From a checkpoint of a small image colorization model: 15M parameters.
Rows from block 3 of a small image colorization model, named by matrix and row number. Rows with one number belong to one channel. Each number is 500 + 50 x the weight over its row's rms, rounded and kept within 0 to 999. All counts start at 0. Numbers have three digits each. After the name is the row's rms in percent of the matrix's.
After each channel's rows are labels from the 100 images, of 14976, where the channel reaches its highest value: "responds to" is what is common among them; "place" is the part of the image that holds the peak. Only what is clearly more common there than usual is listed. The data: microscope photos of single blood and bone marrow cells. In brackets: how many of the 100.
# convs0: first 3x3 conv (model.enc.1.0.convs.0.weight, 192x192x3x3, each kernel summed), inputs 0-95
# convs1: second 3x3 conv (model.enc.1.0.convs.1.weight, 192x192x3x3, transposed, each kernel summed), outputs 0-95

convs0.123 121:450444458532504453374569506540494433519486507453487541605447434464417462549465389531570511400552476580417438524527458498485466481532454463483514428576495500498521549501608501443469551493468495498504482526454492463501530465482582562479511461465528545467441534511496502497532505548540561499
convs1.123 109:531557518385484580555510451498448487599480476527432496505413543429477529468578542525441542487524458462531453399508596561580468563572471377518495424511566476536561511470491536520506465507503412480543500443480475527465628544541445531541492492448485472586455398526642405509500501450561470389
responds to: cell type: artefact (33)
place: centre (37)

convs0.75 105:528469546430473471423428565506461521473504535439461556573507524462563547460514489513542479483502427569498614499522566512536510523376472529499540483504556492497464513480610507487500502441497471463479453513561524480624464447455508520568606438404476411467543491518480547548482460528488461440
convs1.75 103:529476561554535533514474516503457438488522393545511497469454470597552577490537541521497488549513536518506522524475490436473381426533560551534584475503522525526480538607459475489563501562486576486555465469587452462488479406452549502533466529476480516425503533483543488582512356470430503424
responds to: cell type: erythroblast (42)
place: bottom centre (32)

convs0.20 107:503533568496485485555567415421545499514416442481522526430572489516432589411538564499444542560456457480526524548569683450448571490534475521459463638447569481395534565561407549539454533487503522549538472576502526554490556473387515393534462525553495528522443428494515540549477521540508481512
convs1.20 098:461548537539511389411553481554538516468551496609504484495469456477573450487406475557458532534602456559472513494448398439570457560420482624521533648509472431436438446520491452482460459357510476416511420497509542492587465490456528507424465533460486491495506563501535485486515504556484522443
responds to: cell type: erythroblast (43); cell type: lymphocyte (37)
place: centre (79)

convs0.133 082:518516420505487506534451567471485530488484508530574522485522367633501549501516540486534485491461493495502553507530551521416532555586367536489507483461477619512539544458501530457491504472529486555482571582554514537535502466504442459520546539396558481616480493519590633430566564512547571526
convs1.133 106:547566523609559484441501500501531490500473383520498504540419474475483464479524529412442591471488403550518528506597457492483474475519524457511554474447540580549583507481507478525536517558514521435537527477554523557460453455426491477440514507451497471519486454446550500570515545492439452425
responds to: smear: peripheral blood (61); cell type: lymphocyte (40)
place: bottom right (37)

convs0.118 090:603437470502449514493438458422534564554565537568541528585534534511482518481445523499506507616554563481486486508488455526486525483498582522594532510502428523470471552547493458495473529452535589461424409431459474618543481567491494538521519563389499552419475508557435622478604568504542580495
convs1.118 100:468521573549476403477498463458490523514471543488484519491440429552499525508555487502522417495548511442517538560536564494551529523486488594553581405521520547445562572424576454493591478537537476487469506486456430553430584574473505442499528498418543523508470552484606509489465383465510518414
responds to: smear: peripheral blood (78)
place: bottom right (27)

convs0.51 104:553454560457473556529569474537546534495541495582543637537492532469551481540560510623517582577467562435519485450496614470555417448548503449462426455494510481556574440441515484430478475516530488523451483490607462594520478311492444527587515539471474443444467569485455490533501520534551523474
convs1.51 108:482470506527428513508545436514411465503531578625501546371477481516535502539438472501494485518476448509561473536508435528460461487428519649483549546514449446475595443510472475470491491496488476500504507534415489472515458469522475470562519542585458564466572462514512372493470575566496438471
responds to: cell type: lymphocyte (40)
place: centre (56)

convs0.119 108:534454424520517536465541532486563520558493525474479568415495474531482514472535520589483458518525528544566493540455534563510510489619504491474476475443409438579496438590500430563505508580433479537505448514538520523425550471506564449409565521467542463545462421641368505569607460415486446488
convs1.119 102:493507534596447384504476510515570510472454505484509583560522550502499497496535458603449552513446551500573500497537565532476482475497502627579501484527595476520465438388452477568590546493484497542544531507471529610517511530474430424487547561497539473421453532502521520459590482559540483540
responds to: smear: peripheral blood (75); cell type: lymphocyte (36)
place: bottom centre (47)

convs0.162 098:492421475447624435512499502512500645559541524497518572545483502486589465525504544562468576461507453584519461529488480441438363540415501479498551481471498414445518470589468565488484459470588622467531532532458445497559469439508424514522501656509523517492540524424516402456504475488551501517
convs1.162 098:475531457490488571492459566401540556512492460464492484430544537421471475611471435503440416536531448316324525471516476499506465458457509551393466486512544496500623538525512483484517504470470528518567619571510553493488486424535518585527599539508452530456544415550550399423500494560476449470
responds to: cell type: blast (30)
place: bottom right (41)

convs0.100 090:510451435547487534530427488607571502551474461430504509505392519484428485480426479542371492410454427588551521534545398542467514413481466464506553515474473471549536491425500459483520445538562421499483506467429492511671504491513579562520585485456500424479556478523489541423496541483517458420
convs1.100 092:490588463504433438516550505503415537589475545457449535563500514529561468484466497490470479527477444533562424430508509530511481522519512413475518558520539526491524476386523475477461491536495416492517493463510423442349513585558430398566456449482511451519483448428487537600546533441526490630
responds to: smear: peripheral blood (96)
place: top right (27)

convs0.117 097:534453492437541517437365472494469562565403439463444537565563504492501538504503461508485405450469587541531535478554432567549526491429516483499580436490580458444558593450512553475512473505508390498513550467568501560519539469494462508563607458453484531543492541464596536583503515574528514532
convs1.117 097:549446485452541582479444452602496478589471633464531430432498429539584528535471489504431394472487436582491533479524438578520520475541518549468497430467434481456484501637569519410534481392466510435544518532580462442529426474458487469472509519477472506484534468500431445623490508553486434536
responds to: cell type: erythroblast (65)
place: centre (71)

convs0.3 089:415485577380410500475473428463420536539444472453482487523549523514491600506535450482512493514442551452509496503545495606535423507523522439501548473471460498522552483582494528438545480564507438420543414493556475441521500427494542505528439580544398412504566574516546532516497511486467490480
convs1.3 103:518537404454432536510440468581473517540563463413543460458546533414525447487418486487394477437591464540433678470426485464490553490479472586423498564432512532517519537510435532486505473501412508444540480464541542516511469434558497493530549505618538522494475520509530569437489473553458498533
responds to: cell type: erythroblast (51)
place: centre (53)

convs0.93 105:473519506486594453492498473525412515470578473459477487473521510512503566509543494419494447415378556465494567519517521567442445504560521524515556544506484597425508592536539523455565427481498426533456532495578472463458548503445517515513567562547474440495531516480576562499497483443484489437
convs1.93 095:506471503520515522484481491645487444473489407475573525541406536557515427432498534532599387437447465539469434500490430435558514486498534434417455511451470430507552605634471484485516489419444533391535516588572557494556485473515536444562513497499480481498487597513634440521521564519492450518
responds to: cell type: segmented neutrophil (72); smear: peripheral blood (67)
place: centre (52)

convs0.114 109:473641488447507566584528467533501534434488449488478481420508481494516536449530492500455442489471489602534528472516560503583457492573495465523451546472504421440541487485456431422457494525483506495445474577530605537454481610477465411531484514494517539444494526453551470477495464563432541516
convs1.114 103:540613409548448443455569452456551424530498480481488441474509413473549471453523418458439496533539582419356525504529455457510578520529436516493465544465365518486438498566415547547494557529461504526500512480501491574504426467528483544525535488526473461371519533523559531528512532442531458535
responds to: cell type: erythroblast (48)
place: centre (77)

convs0.166 093:474460495467425495423516457529614586552438469578431497443484578670517512563506546529491436570483488494487435469610496423443419515476455562551555493470474572487514529520550481487497453545474483474480429421510562479497475343483496434500479480562579480494491520490507488462537453482461469478
convs1.166 099:530561449511524499575513388543516506461449462446470467512405558443475544536478466489476507456515452497476518555478515432506446527501458600503506588470531499484515581435438479512545513479454442509513537508472558583501469497469537510535514529486455470407550529548483452530531570538514611523
responds to: cell type: erythroblast (50)
place: centre (65)

convs0.39 099:417466497458506571514562441498445425467460511387474496496496509582461523378451506459442447474501421481395520488401670467435458529496509463461531563455639509531507481493468407461554533524573455493457506527517500431469387432475483484483458481541510486557505513553498512520543503515473503538
convs1.39 099:478556427494530477522502410552542541471522481506520528484482508477472531481524456495419487432421467456596436556521520523571510569468527569488468491505419573500473530523485484544412488500408510494530356540498537546513451503586540424543494527514534501558474468465557467552451458490497562537
responds to: cell type: lymphocyte (44)
place: centre (59); middle right (29)

convs0.172 090:500531599473493499477536469559525509393537486566490526522528503467500536487440421578515449548519563528496581531476412472461465452430475435496593512519475498518513455478445494583481572476509475491496507588580515589415469513478444460559498445505574446463441472441567468545488537535539580543
convs1.172 093:462543581502437429554487619527473479460544489487596486503458496498566548505516521514508360538421468550465504485460516462480493556523487528545454498521475498413435533417475468476479545533482534485450504572469449516479530572485576534516495469505476485525535516544526474353445418525452455524
responds to: smear: peripheral blood (49); cell type: erythroblast (34)
place: top centre (60)

convs0.107 086:570428458492610492482469470543484550465356572433480445508521484520483450456413470595486526545510570498427478549440505375538434434540508532569482512545511493515407615558448481573525510558576477483495561432486530453482498470501546624483454514467563538526524544497429526525550409561463509481
convs1.107 089:497616555547561526543545478529527515430520534469624554429566432499372529499552476551546571545454530496499516481442525459521472522482513538521493519474485409511507538480490482538520518469561456527613368468535567568496427509524487528492586543555566528491476550438602517555506433536550437483
responds to: cell type: segmented neutrophil (55); smear: peripheral blood (36)
place: centre (51); top centre (27)

convs0.99 108:435545590587421523495429458482488468518440524399564537531554480599489452438462513498524471510566541447481492593485455545509489458425445579505492547467507550444502532409523471625484428490507444459522486640527476543414462534448587462590481441545485492504517538526619609506499506548480495511
convs1.99 113:487468449437497492493426634523429451507446478489491460469506535560520454486480522471470338558437443513482623527461468479459552538452534449498510534466473431451498435515419530505486608492502582527523464485497532452520400457476571482494482485493507417470459605548524530477459471482423514559
responds to: cell type: erythroblast (39)
place: centre (37)

convs0.132 093:498537549501510545509541516492479481492414548491505427519438472562507557468441439475482376549471499436422488495503483407452527571576597468582467482473477436577525421490542427438400505560482454546508574458555460435433474460458507432478522541644454526558592501560499511447490519505613436444
convs1.132 094:526395454480559512499550588548496555462511544456514552480554427506524433511473517553525521454495501510463589414495513456556447510449467555491491501512423427466464494486473457489462428482430471501569426598529546524474413522447483519506458445462544445563520652466526515445490447513442485443
responds to: cell type: erythroblast (42)
place: centre (36); top centre (30)

convs0.178 100:514460495515484523430535584442467563492538473343543451514490512486458530528547476345433555455572475481434428549481555438583427446473491498556504579545502490597493477502594451351483519557489539511475404535498504536510456453428502550506484549445466443535558602529515547622590507499503491575
convs1.178 078:507583467521474489505564499507535461551552421466429436485589463505436456449535486506453571472452521563614498469384497459495440511539493530486426485520430420466460482487360526561536479542449486491506519515505467477427491517492448564498564493591512399491567468499550525443517517438457502495
responds to: cell type: erythroblast (59)
place: centre (76)

convs0.19 095:533473316465606451550521497524481458549489515409448384553512483599497512466514423437430504402478502414503582517474458460520552478507490493445492519479539607513477600465433544504479489503531449495469474476574448394536487511532423476542490448477499458510492516479540545572526527498467488483
convs1.19 094:479480563538617499569451482516467572486476454550475564504497506575436435457484539439500460479412462507436505546557560468485431514404598529456459555468482545481469472438501542480451490546540522555477530436627532539448511459608554514513454470451513515531441571521432446557584485500532526558
responds to: cell type: erythroblast (66)
place: centre (55)

convs0.121 104:459459400520510461513540544514435414454474484493476571456483498613509498549613447367569523435524437532553496460535574540506550479544446489511513507457465567542520511543573519462489403530485422556472507492561510488539479604406444476478517530449425516555562509495563535533453370483471490434
convs1.121 113:435517533471557560485511537387535552514489471625504490454423564448448437429528417584483464449504425403462489427528487471540464512406521437543555593461439459537499511478509439468513557398570567483416535440490461511369443596430573494531431516455502552518512480463572487470605487529592516486
responds to: cell type: segmented neutrophil (66); smear: peripheral blood (63)
place: centre (47)

convs0.153 103:494469452482518469455488519447510466521550563489501477489496476507583523587639470562523483433515484521535419477521558582414486473521562593535498494548545524520426532474516477366502512557514540490598497517523483525492524505539500477556442456495478617450571536497431556536487568498515555498
convs1.153 103:502534537502492435514468562518563478506478553358532590406548509503538452440615590530499541473556468522576456452429558625469493509451519546449444515450499485527536497529577533489597547568421557528433510511470520468495497526542485509466506525575581531431491553461456477478530472501535514467
responds to: cell type: erythroblast (56)
place: centre (78)

convs0.131 090:552428381538592500547516418443600531521519480507573477510538481544522476504502454508463508526512516445479535500533473538442543475511551528465429471430472476464471570571462475411419519497566595477603548503560405552488553558494595431526446526519495481506435494455495556516509480526568511585
convs1.131 105:576470549513495503424509445475542487528519443474500549535569515530425502491557480517441420495611488571463500514480539418451516487482439603486544490507560620432555539470533453501512556559487447476581562481484513493431494444588431483446500511540505542459506428519460527459475567450457460480
responds to: smear: peripheral blood (63); cell type: lymphocyte (34)
place: bottom right (30)

convs0.140 090:443510498532511463475476520474591560511446469529533569431495525480510474512518561562571525490508538555429430506600500540447510521457482560532503541591498488566439482463524489497441428507478543509557509521421517609450538551526528559508406532506446581419566467569402431546540445381489522536
convs1.140 088:513551622470438518528497486493486563530490462493514559538550545496500498490640412488554418511414497477541446476447443523542482499525406478553573510545450437489465448410597561405542516537510402523561528452448533417543453603494465429489445455572567393367487437513431619489523433519503480568
responds to: smear: peripheral blood (39); cell type: lymphocyte (35)
place: bottom left (31)

convs0.157 103:539486574498516559538450561520546538480491515435492488483409571453682533510466500555522465549595448557586533410495536470528621561440533414333517396478458496455505473452438441531444471487489517555502553547472439541494443408482471457507490543500528498569501476475465516506518476486472481536
convs1.157 087:496515552473467560524520619407485475482592427534517561485522486548456487471437538542562416474486518503427491553468463576475405533447566479496503581581536589503435540449573545486464561541514496452419425503563459425465462524548546498570480508511430534480527504451419571471516474615497454558
responds to: cell type: segmented neutrophil (42)
place: centre (39)

convs0.122 091:557580489405620380541535485529636523451491454500486512519500479462500441476447496506562510544462482593553546513394458547502467557492542516452486516450448564556390535431383480486396478532537521470461553522503440524489459426462450451513529511601432439520485451469466521585434504474494531500
convs1.122 087:475496451594549488476516447558454579581567498563555482416544536482517499505539505559442524498511457483441527468496472576591563502451534554479475402681479464478450497513600483443508510504518520437540483446521398543461465500593501565553559544505448516585478617451419523487537511567454485536
responds to: cell type: erythroblast (35)
place: middle right (37)

convs0.0 111:492469506514483502455534502477432495563475507438518541470446454486351484510373515499566416399554415533503437466425480485478450517537467487527522445577510470485534468560524503504489375486538503461492484480560554476437511408479543509514467551456438475426574502490489523479441498579432499597
convs1.0 103:414494482456529471506469466517488432598554592526534520466534536434449550532428441507513453410498472527479450404613492465550516546576618353526467570542473555443509513480508473534508470587505528485449417542458495472438554424516494551427467546487462609542439442443563491495439459486566482461
responds to: smear: peripheral blood (43); cell type: artefact (31)
place: centre (34)

convs0.71 097:428522550476520432465546508467474492530495509581512546587545513440550495539472475511414635592484453549525480524447562469543484561560537514492468490514503539472428395485462453424384519508557471392529491491481457493553502409510513410453512475472464474522543540478444492444489558538539514497
convs1.71 088:469545408455405497491530484499509536490557488427402457551547559556494504522445536586482555524569487517500520515543543641542474499448562547547498541505449460514630414501552558581441466485526476481583538432550482469500591516469486453454465466564492542472558477491485550458495604622505462557
responds to: cell type: lymphocyte (42)
place: centre (38)

convs0.115 106:475454421421476418438612518515494462549452481507450534538510474435504530453474545477483538476566573413419489492414620635427520516541467624481492544440525507532489420492487542534540419430576514544433489530503491540527461507436523514532543473524394496467515482454426515504454548575426546512
convs1.115 103:468465458564533362538476458542556551488492400505464396482447427674619526515552512518505474529552535562565533552450564594512499556511539558406485549606564518495436488575529543412510564507528581509481506507472528508496571517533427468543521488549529498582506522540464533526500415538565535439
responds to: cell type: erythroblast (43)
place: centre (44)

convs0.18 097:487452488526575494476492447528504483551449472539498525492533453488568474439593499412523493485486456398591513534533411625449545508530460515467521538516394551425452547534470502431444469385470530429398562668511500491475510463542498470491502518460476450550532467451517472512492478513483496582
convs1.18 098:512580482539530467599491626402480486523449510525500395492516582551561543443518513508536423578608526525408529495433539491532545589505579494480540520553516404533412471535446436482464511533470496525487487445540492510509529437403522495466477536418429432495440574495487535517491563547531422575
responds to: cell type: erythroblast (37)
place: centre (28)