config = dict(
    dataset='microscope photos of single blood and bone marrow cells',
    crop_scale_min=1,
    loss='l1',
    norm='batchnorm',
    pixel_unshuffle=2,
    residual_init='scaled_by_depth',
    beta2=0.95,
    precondition_frequency=25,
    one_sided=False,
    max_steps=9100,
    final_lr_fraction=0.01,
    weight_decay=0.1,
)
Rows from block 8 of a small image colorization model, named by matrix and row number. Each number is 128 + 24 x the weight over its row's rms, rounded and kept within 0 to 255. All counts start at 0.
After each channel's rows are labels from the 100 images, of 14976, where the channel reaches its highest value: "responds to" is what is common among them; "peak at" is the part of the image that holds the peak. Only what is clearly more common there than usual is listed. The data: microscope photos of single blood and bone marrow cells.
# convs0: first 3x3 conv (model.decb.0.0.convs.0.weight, 192x384x3x3, each kernel summed), inputs 308-383

convs0.98 [118 131  85  84 139 108 132 132 150 136 144 100 114 148  92 113 186 135 124 126 130 116 118 156 122 148 142 163 167 107 109 160 131 113 140 154  99 115 150 104 127  89 128 122 150 162 132 110 151 147 132  82 132  82 142 156  71 131 112  82 121 169 127 107 143 176 120 125  92 129 122  94 171 159 135 127]
responds to: cell type: blast
peak at: top centre

convs0.108 [156 113 142 106 128 111 118 115  84 154 129 150  96 120 134 119 160 143 121 106 109 159  86 133 121  97 135 167 151 190 142 139 126 123  90 123 154 165 137 112 123 132 104 156 145 140  68 139 142 103 149  73 122 118 167 156 172  98 129 113 133 147 117 150 106 121 155 178 158 115 149 176  50 174 138 132]
responds to: smear: peripheral blood; cell type: erythroblast
peak at: centre

convs0.22 [ 94 143 137 141 121 149 133 110 169 162 153 164 131 127 181 123 108 133 177 120 126 117 175  83 111 134 142 110  95 136 140 104 157 115 100 113  96 143 118 142 146 134 182  95 124 130 150 135 104  73  99 126 126 123  93 117 164 130 145 141 146 105 168 200 169 185 124  96 186 131 154 111 128 163 116 154]
responds to: cell type: segmented neutrophil
peak at: centre

convs0.123 [ 92 112 115 102  84 181  43 104 177 112 117 166 122 155 131 110 128 140 131  81  66 116 118 121 156  85 110 112 115 155  98 156 145 121 125 153  91  99 121 125 161 114 142  89 128 142 124 156 164 166 157 141 118 108 156 132 129 112 132 142 125 101 119 151 159 179 148  68 118 141 104  92 175 145 122 141]
responds to: cell type: segmented neutrophil
peak at: centre

convs0.103 [ 95 147 133 141 159 155 109 127  70 141  99 149 148 132 136 141  90  85 167 138 144 115  80  99 142 131 104 125 178  92 133 139 108 140 124  79  59  85  90 135 112  87  93 148 112  97 136 107 124 113 123 125 154 146  96 131 159 134 160 127 123 148 145  69 127 133 157 138 157  94 152 180 121 108 137 156]
responds to: cell type: blast
peak at: top centre; top left

convs0.67 [142 134 150 170 148 100 132 132 120 121 107 105 152 158 119 100  99 165 108 118 146 159 121  94 168 164 101 157 120 102  83 132 128 148 138 118 146  62 135 132 117 165 130 143 158 172  86 121 123  83 131  80 137  83 120 110 195 207 130  87  98 147 103 139  95 147 154  80  91 134 145 126 142 119 144  67]
responds to: cell type: erythroblast
peak at: centre

convs0.42 [180  96 111  98  93 145 114 114 137 144  69 148 109  93 121  98 119 122 127 113 149  94 123 169 105 100 125  90 103 169 126  96 120 140 135 143 113 135 169 115 114 124 124 144 158 165 162 154 127  98  59 118 133  60 136 108 122 153 151 113 112 110 162 111 116 120 124 123 146 119 148 158 158 149 124  75]
responds to: cell type: lymphocyte
peak at: centre

convs0.133 [113  92  90 118 144 159 117 157  94 122  87 133 165 123 161 141 114 139 165 122 125  64 126 140 122 152 100 105 161 120 174 118 143 109 114 137 104 171 132  91  90 145 137 138 162 112 128 155 194 154 129 147 147 112 148 107 127 143 112 162  87 120  95 142  94  86 141 117 104 145 115  76 143 153 116 160]
responds to: cell type: erythroblast
peak at: centre

convs0.105 [144 174 127 170 155 129 184 101 137 141 113 107  75 125  99 110 134 121 104 145 127 123 108  93 173 115 156 141 140 154 149 151 152 154 106 161 133 115 110 151 104 141 168 114 102 106 137 123 132  61 115 159 130  97 174 102 138 111 151 141 139 121 147 111 167 127  99 167 181 164 132  70 172 156 116 137]
responds to: cell type: artefact
peak at: top left

convs0.163 [136 132 111 134 107 175 173 135 148 143  97 186 127 127 152 127 126 110 121 126 126  80 108 134 125 152 133 105 124 138 150 156 159 116 102 115 121 206 105 117  89 127 147 141 119 123 141 119 104 144 116 137 107 113 205 159  93 123 114  60 126  96 122 136 103 137  82 118 130 153 136 118 143 126 111 106]
responds to: cell type: lymphocyte
peak at: centre

convs0.161 [126 159 126  97 110 101 144 147 132 122 130  85 131 124 109 127 119 187  96 104 112 110 134 162 135  98 153 117 160 151 114 116 144 133 119 112 127 172 130 102 115  92 148 160  98 116 129 136 129 107 133 161 123 144 119 109  95  96 136 167 154  88 106 166  92  83 184 127 186 112  65 138  73 145 127 133]
responds to: cell type: lymphocyte
peak at: centre

convs0.49 [139 129  76  82 143 103 134 115 138 139 118 139 167 139 130 122 154 128 127  81 149 119 102 112 122 126 163 112 135 136 146 119 125 122 118 163 147 173 164 136  97 118 156 130 172 163 143 115 151 147 152 112 125 156 118 160 179 147 112 186 122  91  93  94  99 145 135 163  70 154 157 179 148 169 132 209]
responds to: cell type: lymphocyte
peak at: centre

convs0.179 [146 109 120 123 125 120 187  89 117 113 119 150 140 121  84  79 140  84 114 121 127 161 154 148 141 129 140 175 169 113 112 165 117 103 159 140 131 119 150 150 142 119 165 109 175 138 112 120 125  91 117 142 116 161 120 110 104 108 155 213 212 148 130 139 127  99 116 116 140 126 146 156  47 202 108 152]
responds to: cell type: erythroblast
peak at: centre

convs0.5 [128  94 114  97  79 169 146 151 153 161 127 137  66 111 158 166 145 122 124 116 151 151 186  55 180  99 144 133 131 125 159 128 128 154 102  78 183 121 140 144 147  99 122 170 131 109 110  66 106 186 169 163 103 122 141 125  98  98  65 164 143  99 117 141 129 104  89 169 168 157 117 129 180 139 142 154]
responds to: smear: peripheral blood; cell type: erythroblast
peak at: centre

convs0.183 [ 72  96 131 130 139 153 160 119 121 102 113 136 135 138 120 130 150 126 152 100 112 142 117 123 115 141 153 159 124 128 102 167 127 114  94  88 105 137 120 158 110 128 129 189 145 153 128  81  95 165 142 115 146 140  91 145  90  95 121  46  50 188 103  94 136 174 160 100 105 148 151 163 122 152 129 151]
responds to: cell type: lymphocyte; cell type: erythroblast
peak at: centre

convs0.111 [130 143 100 118 104 139 116 110 147 161 121 169  95 121 102 109 135 101 165 104  89 101 123  80 140 130 133 132 112 125 170 117 155 144 111 105 136 119 100 126 161 144  90 147 168 137 127 130 168 101 150 139 148 135  98 142  95  96 144 120  83 156  97 133  88 133  91  83 152 161 109 117  62  97 149 107]
responds to: cell type: segmented neutrophil; smear: peripheral blood
peak at: centre

convs0.75 [147 120  91 134 113 179 167 149 109 104 118 108 134 122 141 158 117 124 106 128  93 152  93  97 121 110  92 131 142  95 109 156 143 169 103  90 169 158 128 137 167 104 105 105 164 171 117  93 152 140 138 119 143  94 164  38 174 140 127 143 139  74 147 120  78 106 101 152  96  99 126 102  96 134  52 100]
responds to: cell type: segmented neutrophil; smear: peripheral blood
peak at: centre

convs0.118 [129 101 158 132 128  78 115 154 170 134 133 114 153 122 132 124 137 156  85 106 164 121 125 104 143 158 115 150 147  97 110 143 137  88 155 129 130 195 129 107 126 102 109 153 151 142 138 145 107 131 133 141 114  76 129  64 172 119 171 119 164  92 133 139 137  79 170 172  98 152  86 156  88 152 152 174]
responds to: cell type: erythroblast
peak at: centre

convs0.36 [129  91 136  90 114 105 149 116 115  96 143 134 139  81 169 100 138 193 126  66 130 107 110 113 144 116 157 106 136 116 139 151 124 113 153 157 124 120 138 124 149  84 126 134 149 132 115 195 104 113 151 130 139 120 140  99 157 160 115 175  83  61 141 121 137 121 147 145  49 156 137 111 100 122 148 148]
responds to: cell type: artefact
peak at: centre

convs0.177 [120 134 177 146 133 110 128 103 129 111 125 144 145 139  69 102 139 152 130 146 141 136 132  67 117 140 119 182 154 145 139 163 145  89  83 137 173 153 149 131 139 123 134 105 115 121 190 130 172 149 123  82 114 122  80 141 123 118 124 130 143 140 131 135 143 161 140 105 144 119 134 100 137 162  85 153]
responds to: cell type: segmented neutrophil
peak at: centre

convs0.172 [119 149 155 123 131 105 108 135 130 162 141 108 136 159 133 132 136 173 114 156 110 115 121 139 175 163  80 137 107 115 119 151 127 181 134 100 147 167 151 146 143 130  87 152 134 134 134 190  97  75 109 104 124 110 175  87 153 131 114 108  22 147 105  85 113 130 101 136 136  82 114  49 175  49 116 135]
responds to: cell type: erythroblast
peak at: centre

convs0.97 [112 128  79 128 122 147 168 110 135 153  96 157 105 162 117 125 134 125 111 145 126 161  89 161 134 113 140 120 136 163 146 126 161 156 135 130 120 184 161 107 164 127 169 129 127 153 111 177 157 163 109 114 104 115 148 100 150 150 127 129 189 108 132 110 151 118 118 138 113 143 128 148 166 133  97 155]
responds to: cell type: erythroblast
peak at: centre

convs0.112 [167 143 126 107 133 191 105 167 154 130 133 163 135 128 209 120 154 166 101 114 123  95 131 129 115 151  98  88 182 145 117 144 104  81  84 129 117 118 119 157 126 145 109 167 163 119 170 181  99 136 111 151 125 139 115  97 204 215  82 180 117  91 166 148 106 127 123  95 106 119 140 101 121 109 138 154]
responds to: cell type: erythroblast
peak at: centre

convs0.187 [130 124 130 108 109  97 111 127 141 124 103 137  88  87 141 146 153  99  84 120 135 108 153 118 170 113 140 112 120 132  68 124 108 112 109 139 132 138  93 120  84 121 167  97  56  65 141 128 165 109 165 100 138 147 190 138 136 173 124 120 156 122 133 152 156 100  86 168 164 115 149 113 144 129 149 103]
responds to: cell type: segmented neutrophil; smear: peripheral blood
peak at: centre

convs0.136 [173  81 117  91 131 113 138 127 105 118 128 126 141 147  82 113 117 135 155 184 113 131 124 126 100 139 152 140 137 118 118 161 132 136 158  94 103 146 123  66  82 100 124 100 115 147  96 111 114 147  60 112 141 121 186 157 100  92 132 131 150 117 132 114 132 149  87 126 105 129 151 156 101 124 131 128]
responds to: cell type: lymphocyte; smear: peripheral blood
peak at: centre

convs0.127 [121 117 131 101 174 148 139 104 120 111 138 163 129 135 116 118 121 140  96 121 129 111 150 111  87 142 158 170 115  84 142 100 101 130 121 148 104 128 178  90 118  57 135 154 120 178 163  99 152 146 123 138 102  91 122 148 193 174 105 183 113 128 112 118 114 162 110 128 101 145 106 111 153 124 128 117]
responds to: cell type: artefact
peak at: middle right

convs0.26 [130 132  87 119 128 172 177 170 130  77 113 127 122 120 138 153 124 176 126 135 111  87 117 174 132 146 124 128 145 116 127 149 103 190 124  50 100 163 137 138 122 140 128 129  98 168 109 200 145 117 114 146 127 135 109 126 140 149 115 167 118 112 123 177  66 143  89 108 121  79 119  87 110 101  91 137]
responds to: cell type: segmented neutrophil; smear: peripheral blood
peak at: centre

convs0.168 [116 145 128 146 122 138 189 127 139  36 117 138 129 106 157 135 131 101 161 123 130 123 167 177 152 141 140 145 183 128 137 158 117 100 109 169 115 136  84 133 162  58 127  93 152 133 128  82 115 117  98 121 108 173 144 157 105 129  92 120 115  91 158 149 153 105 150 138 102  85 122 126  96 111 147 124]
responds to: cell type: blast
peak at: bottom right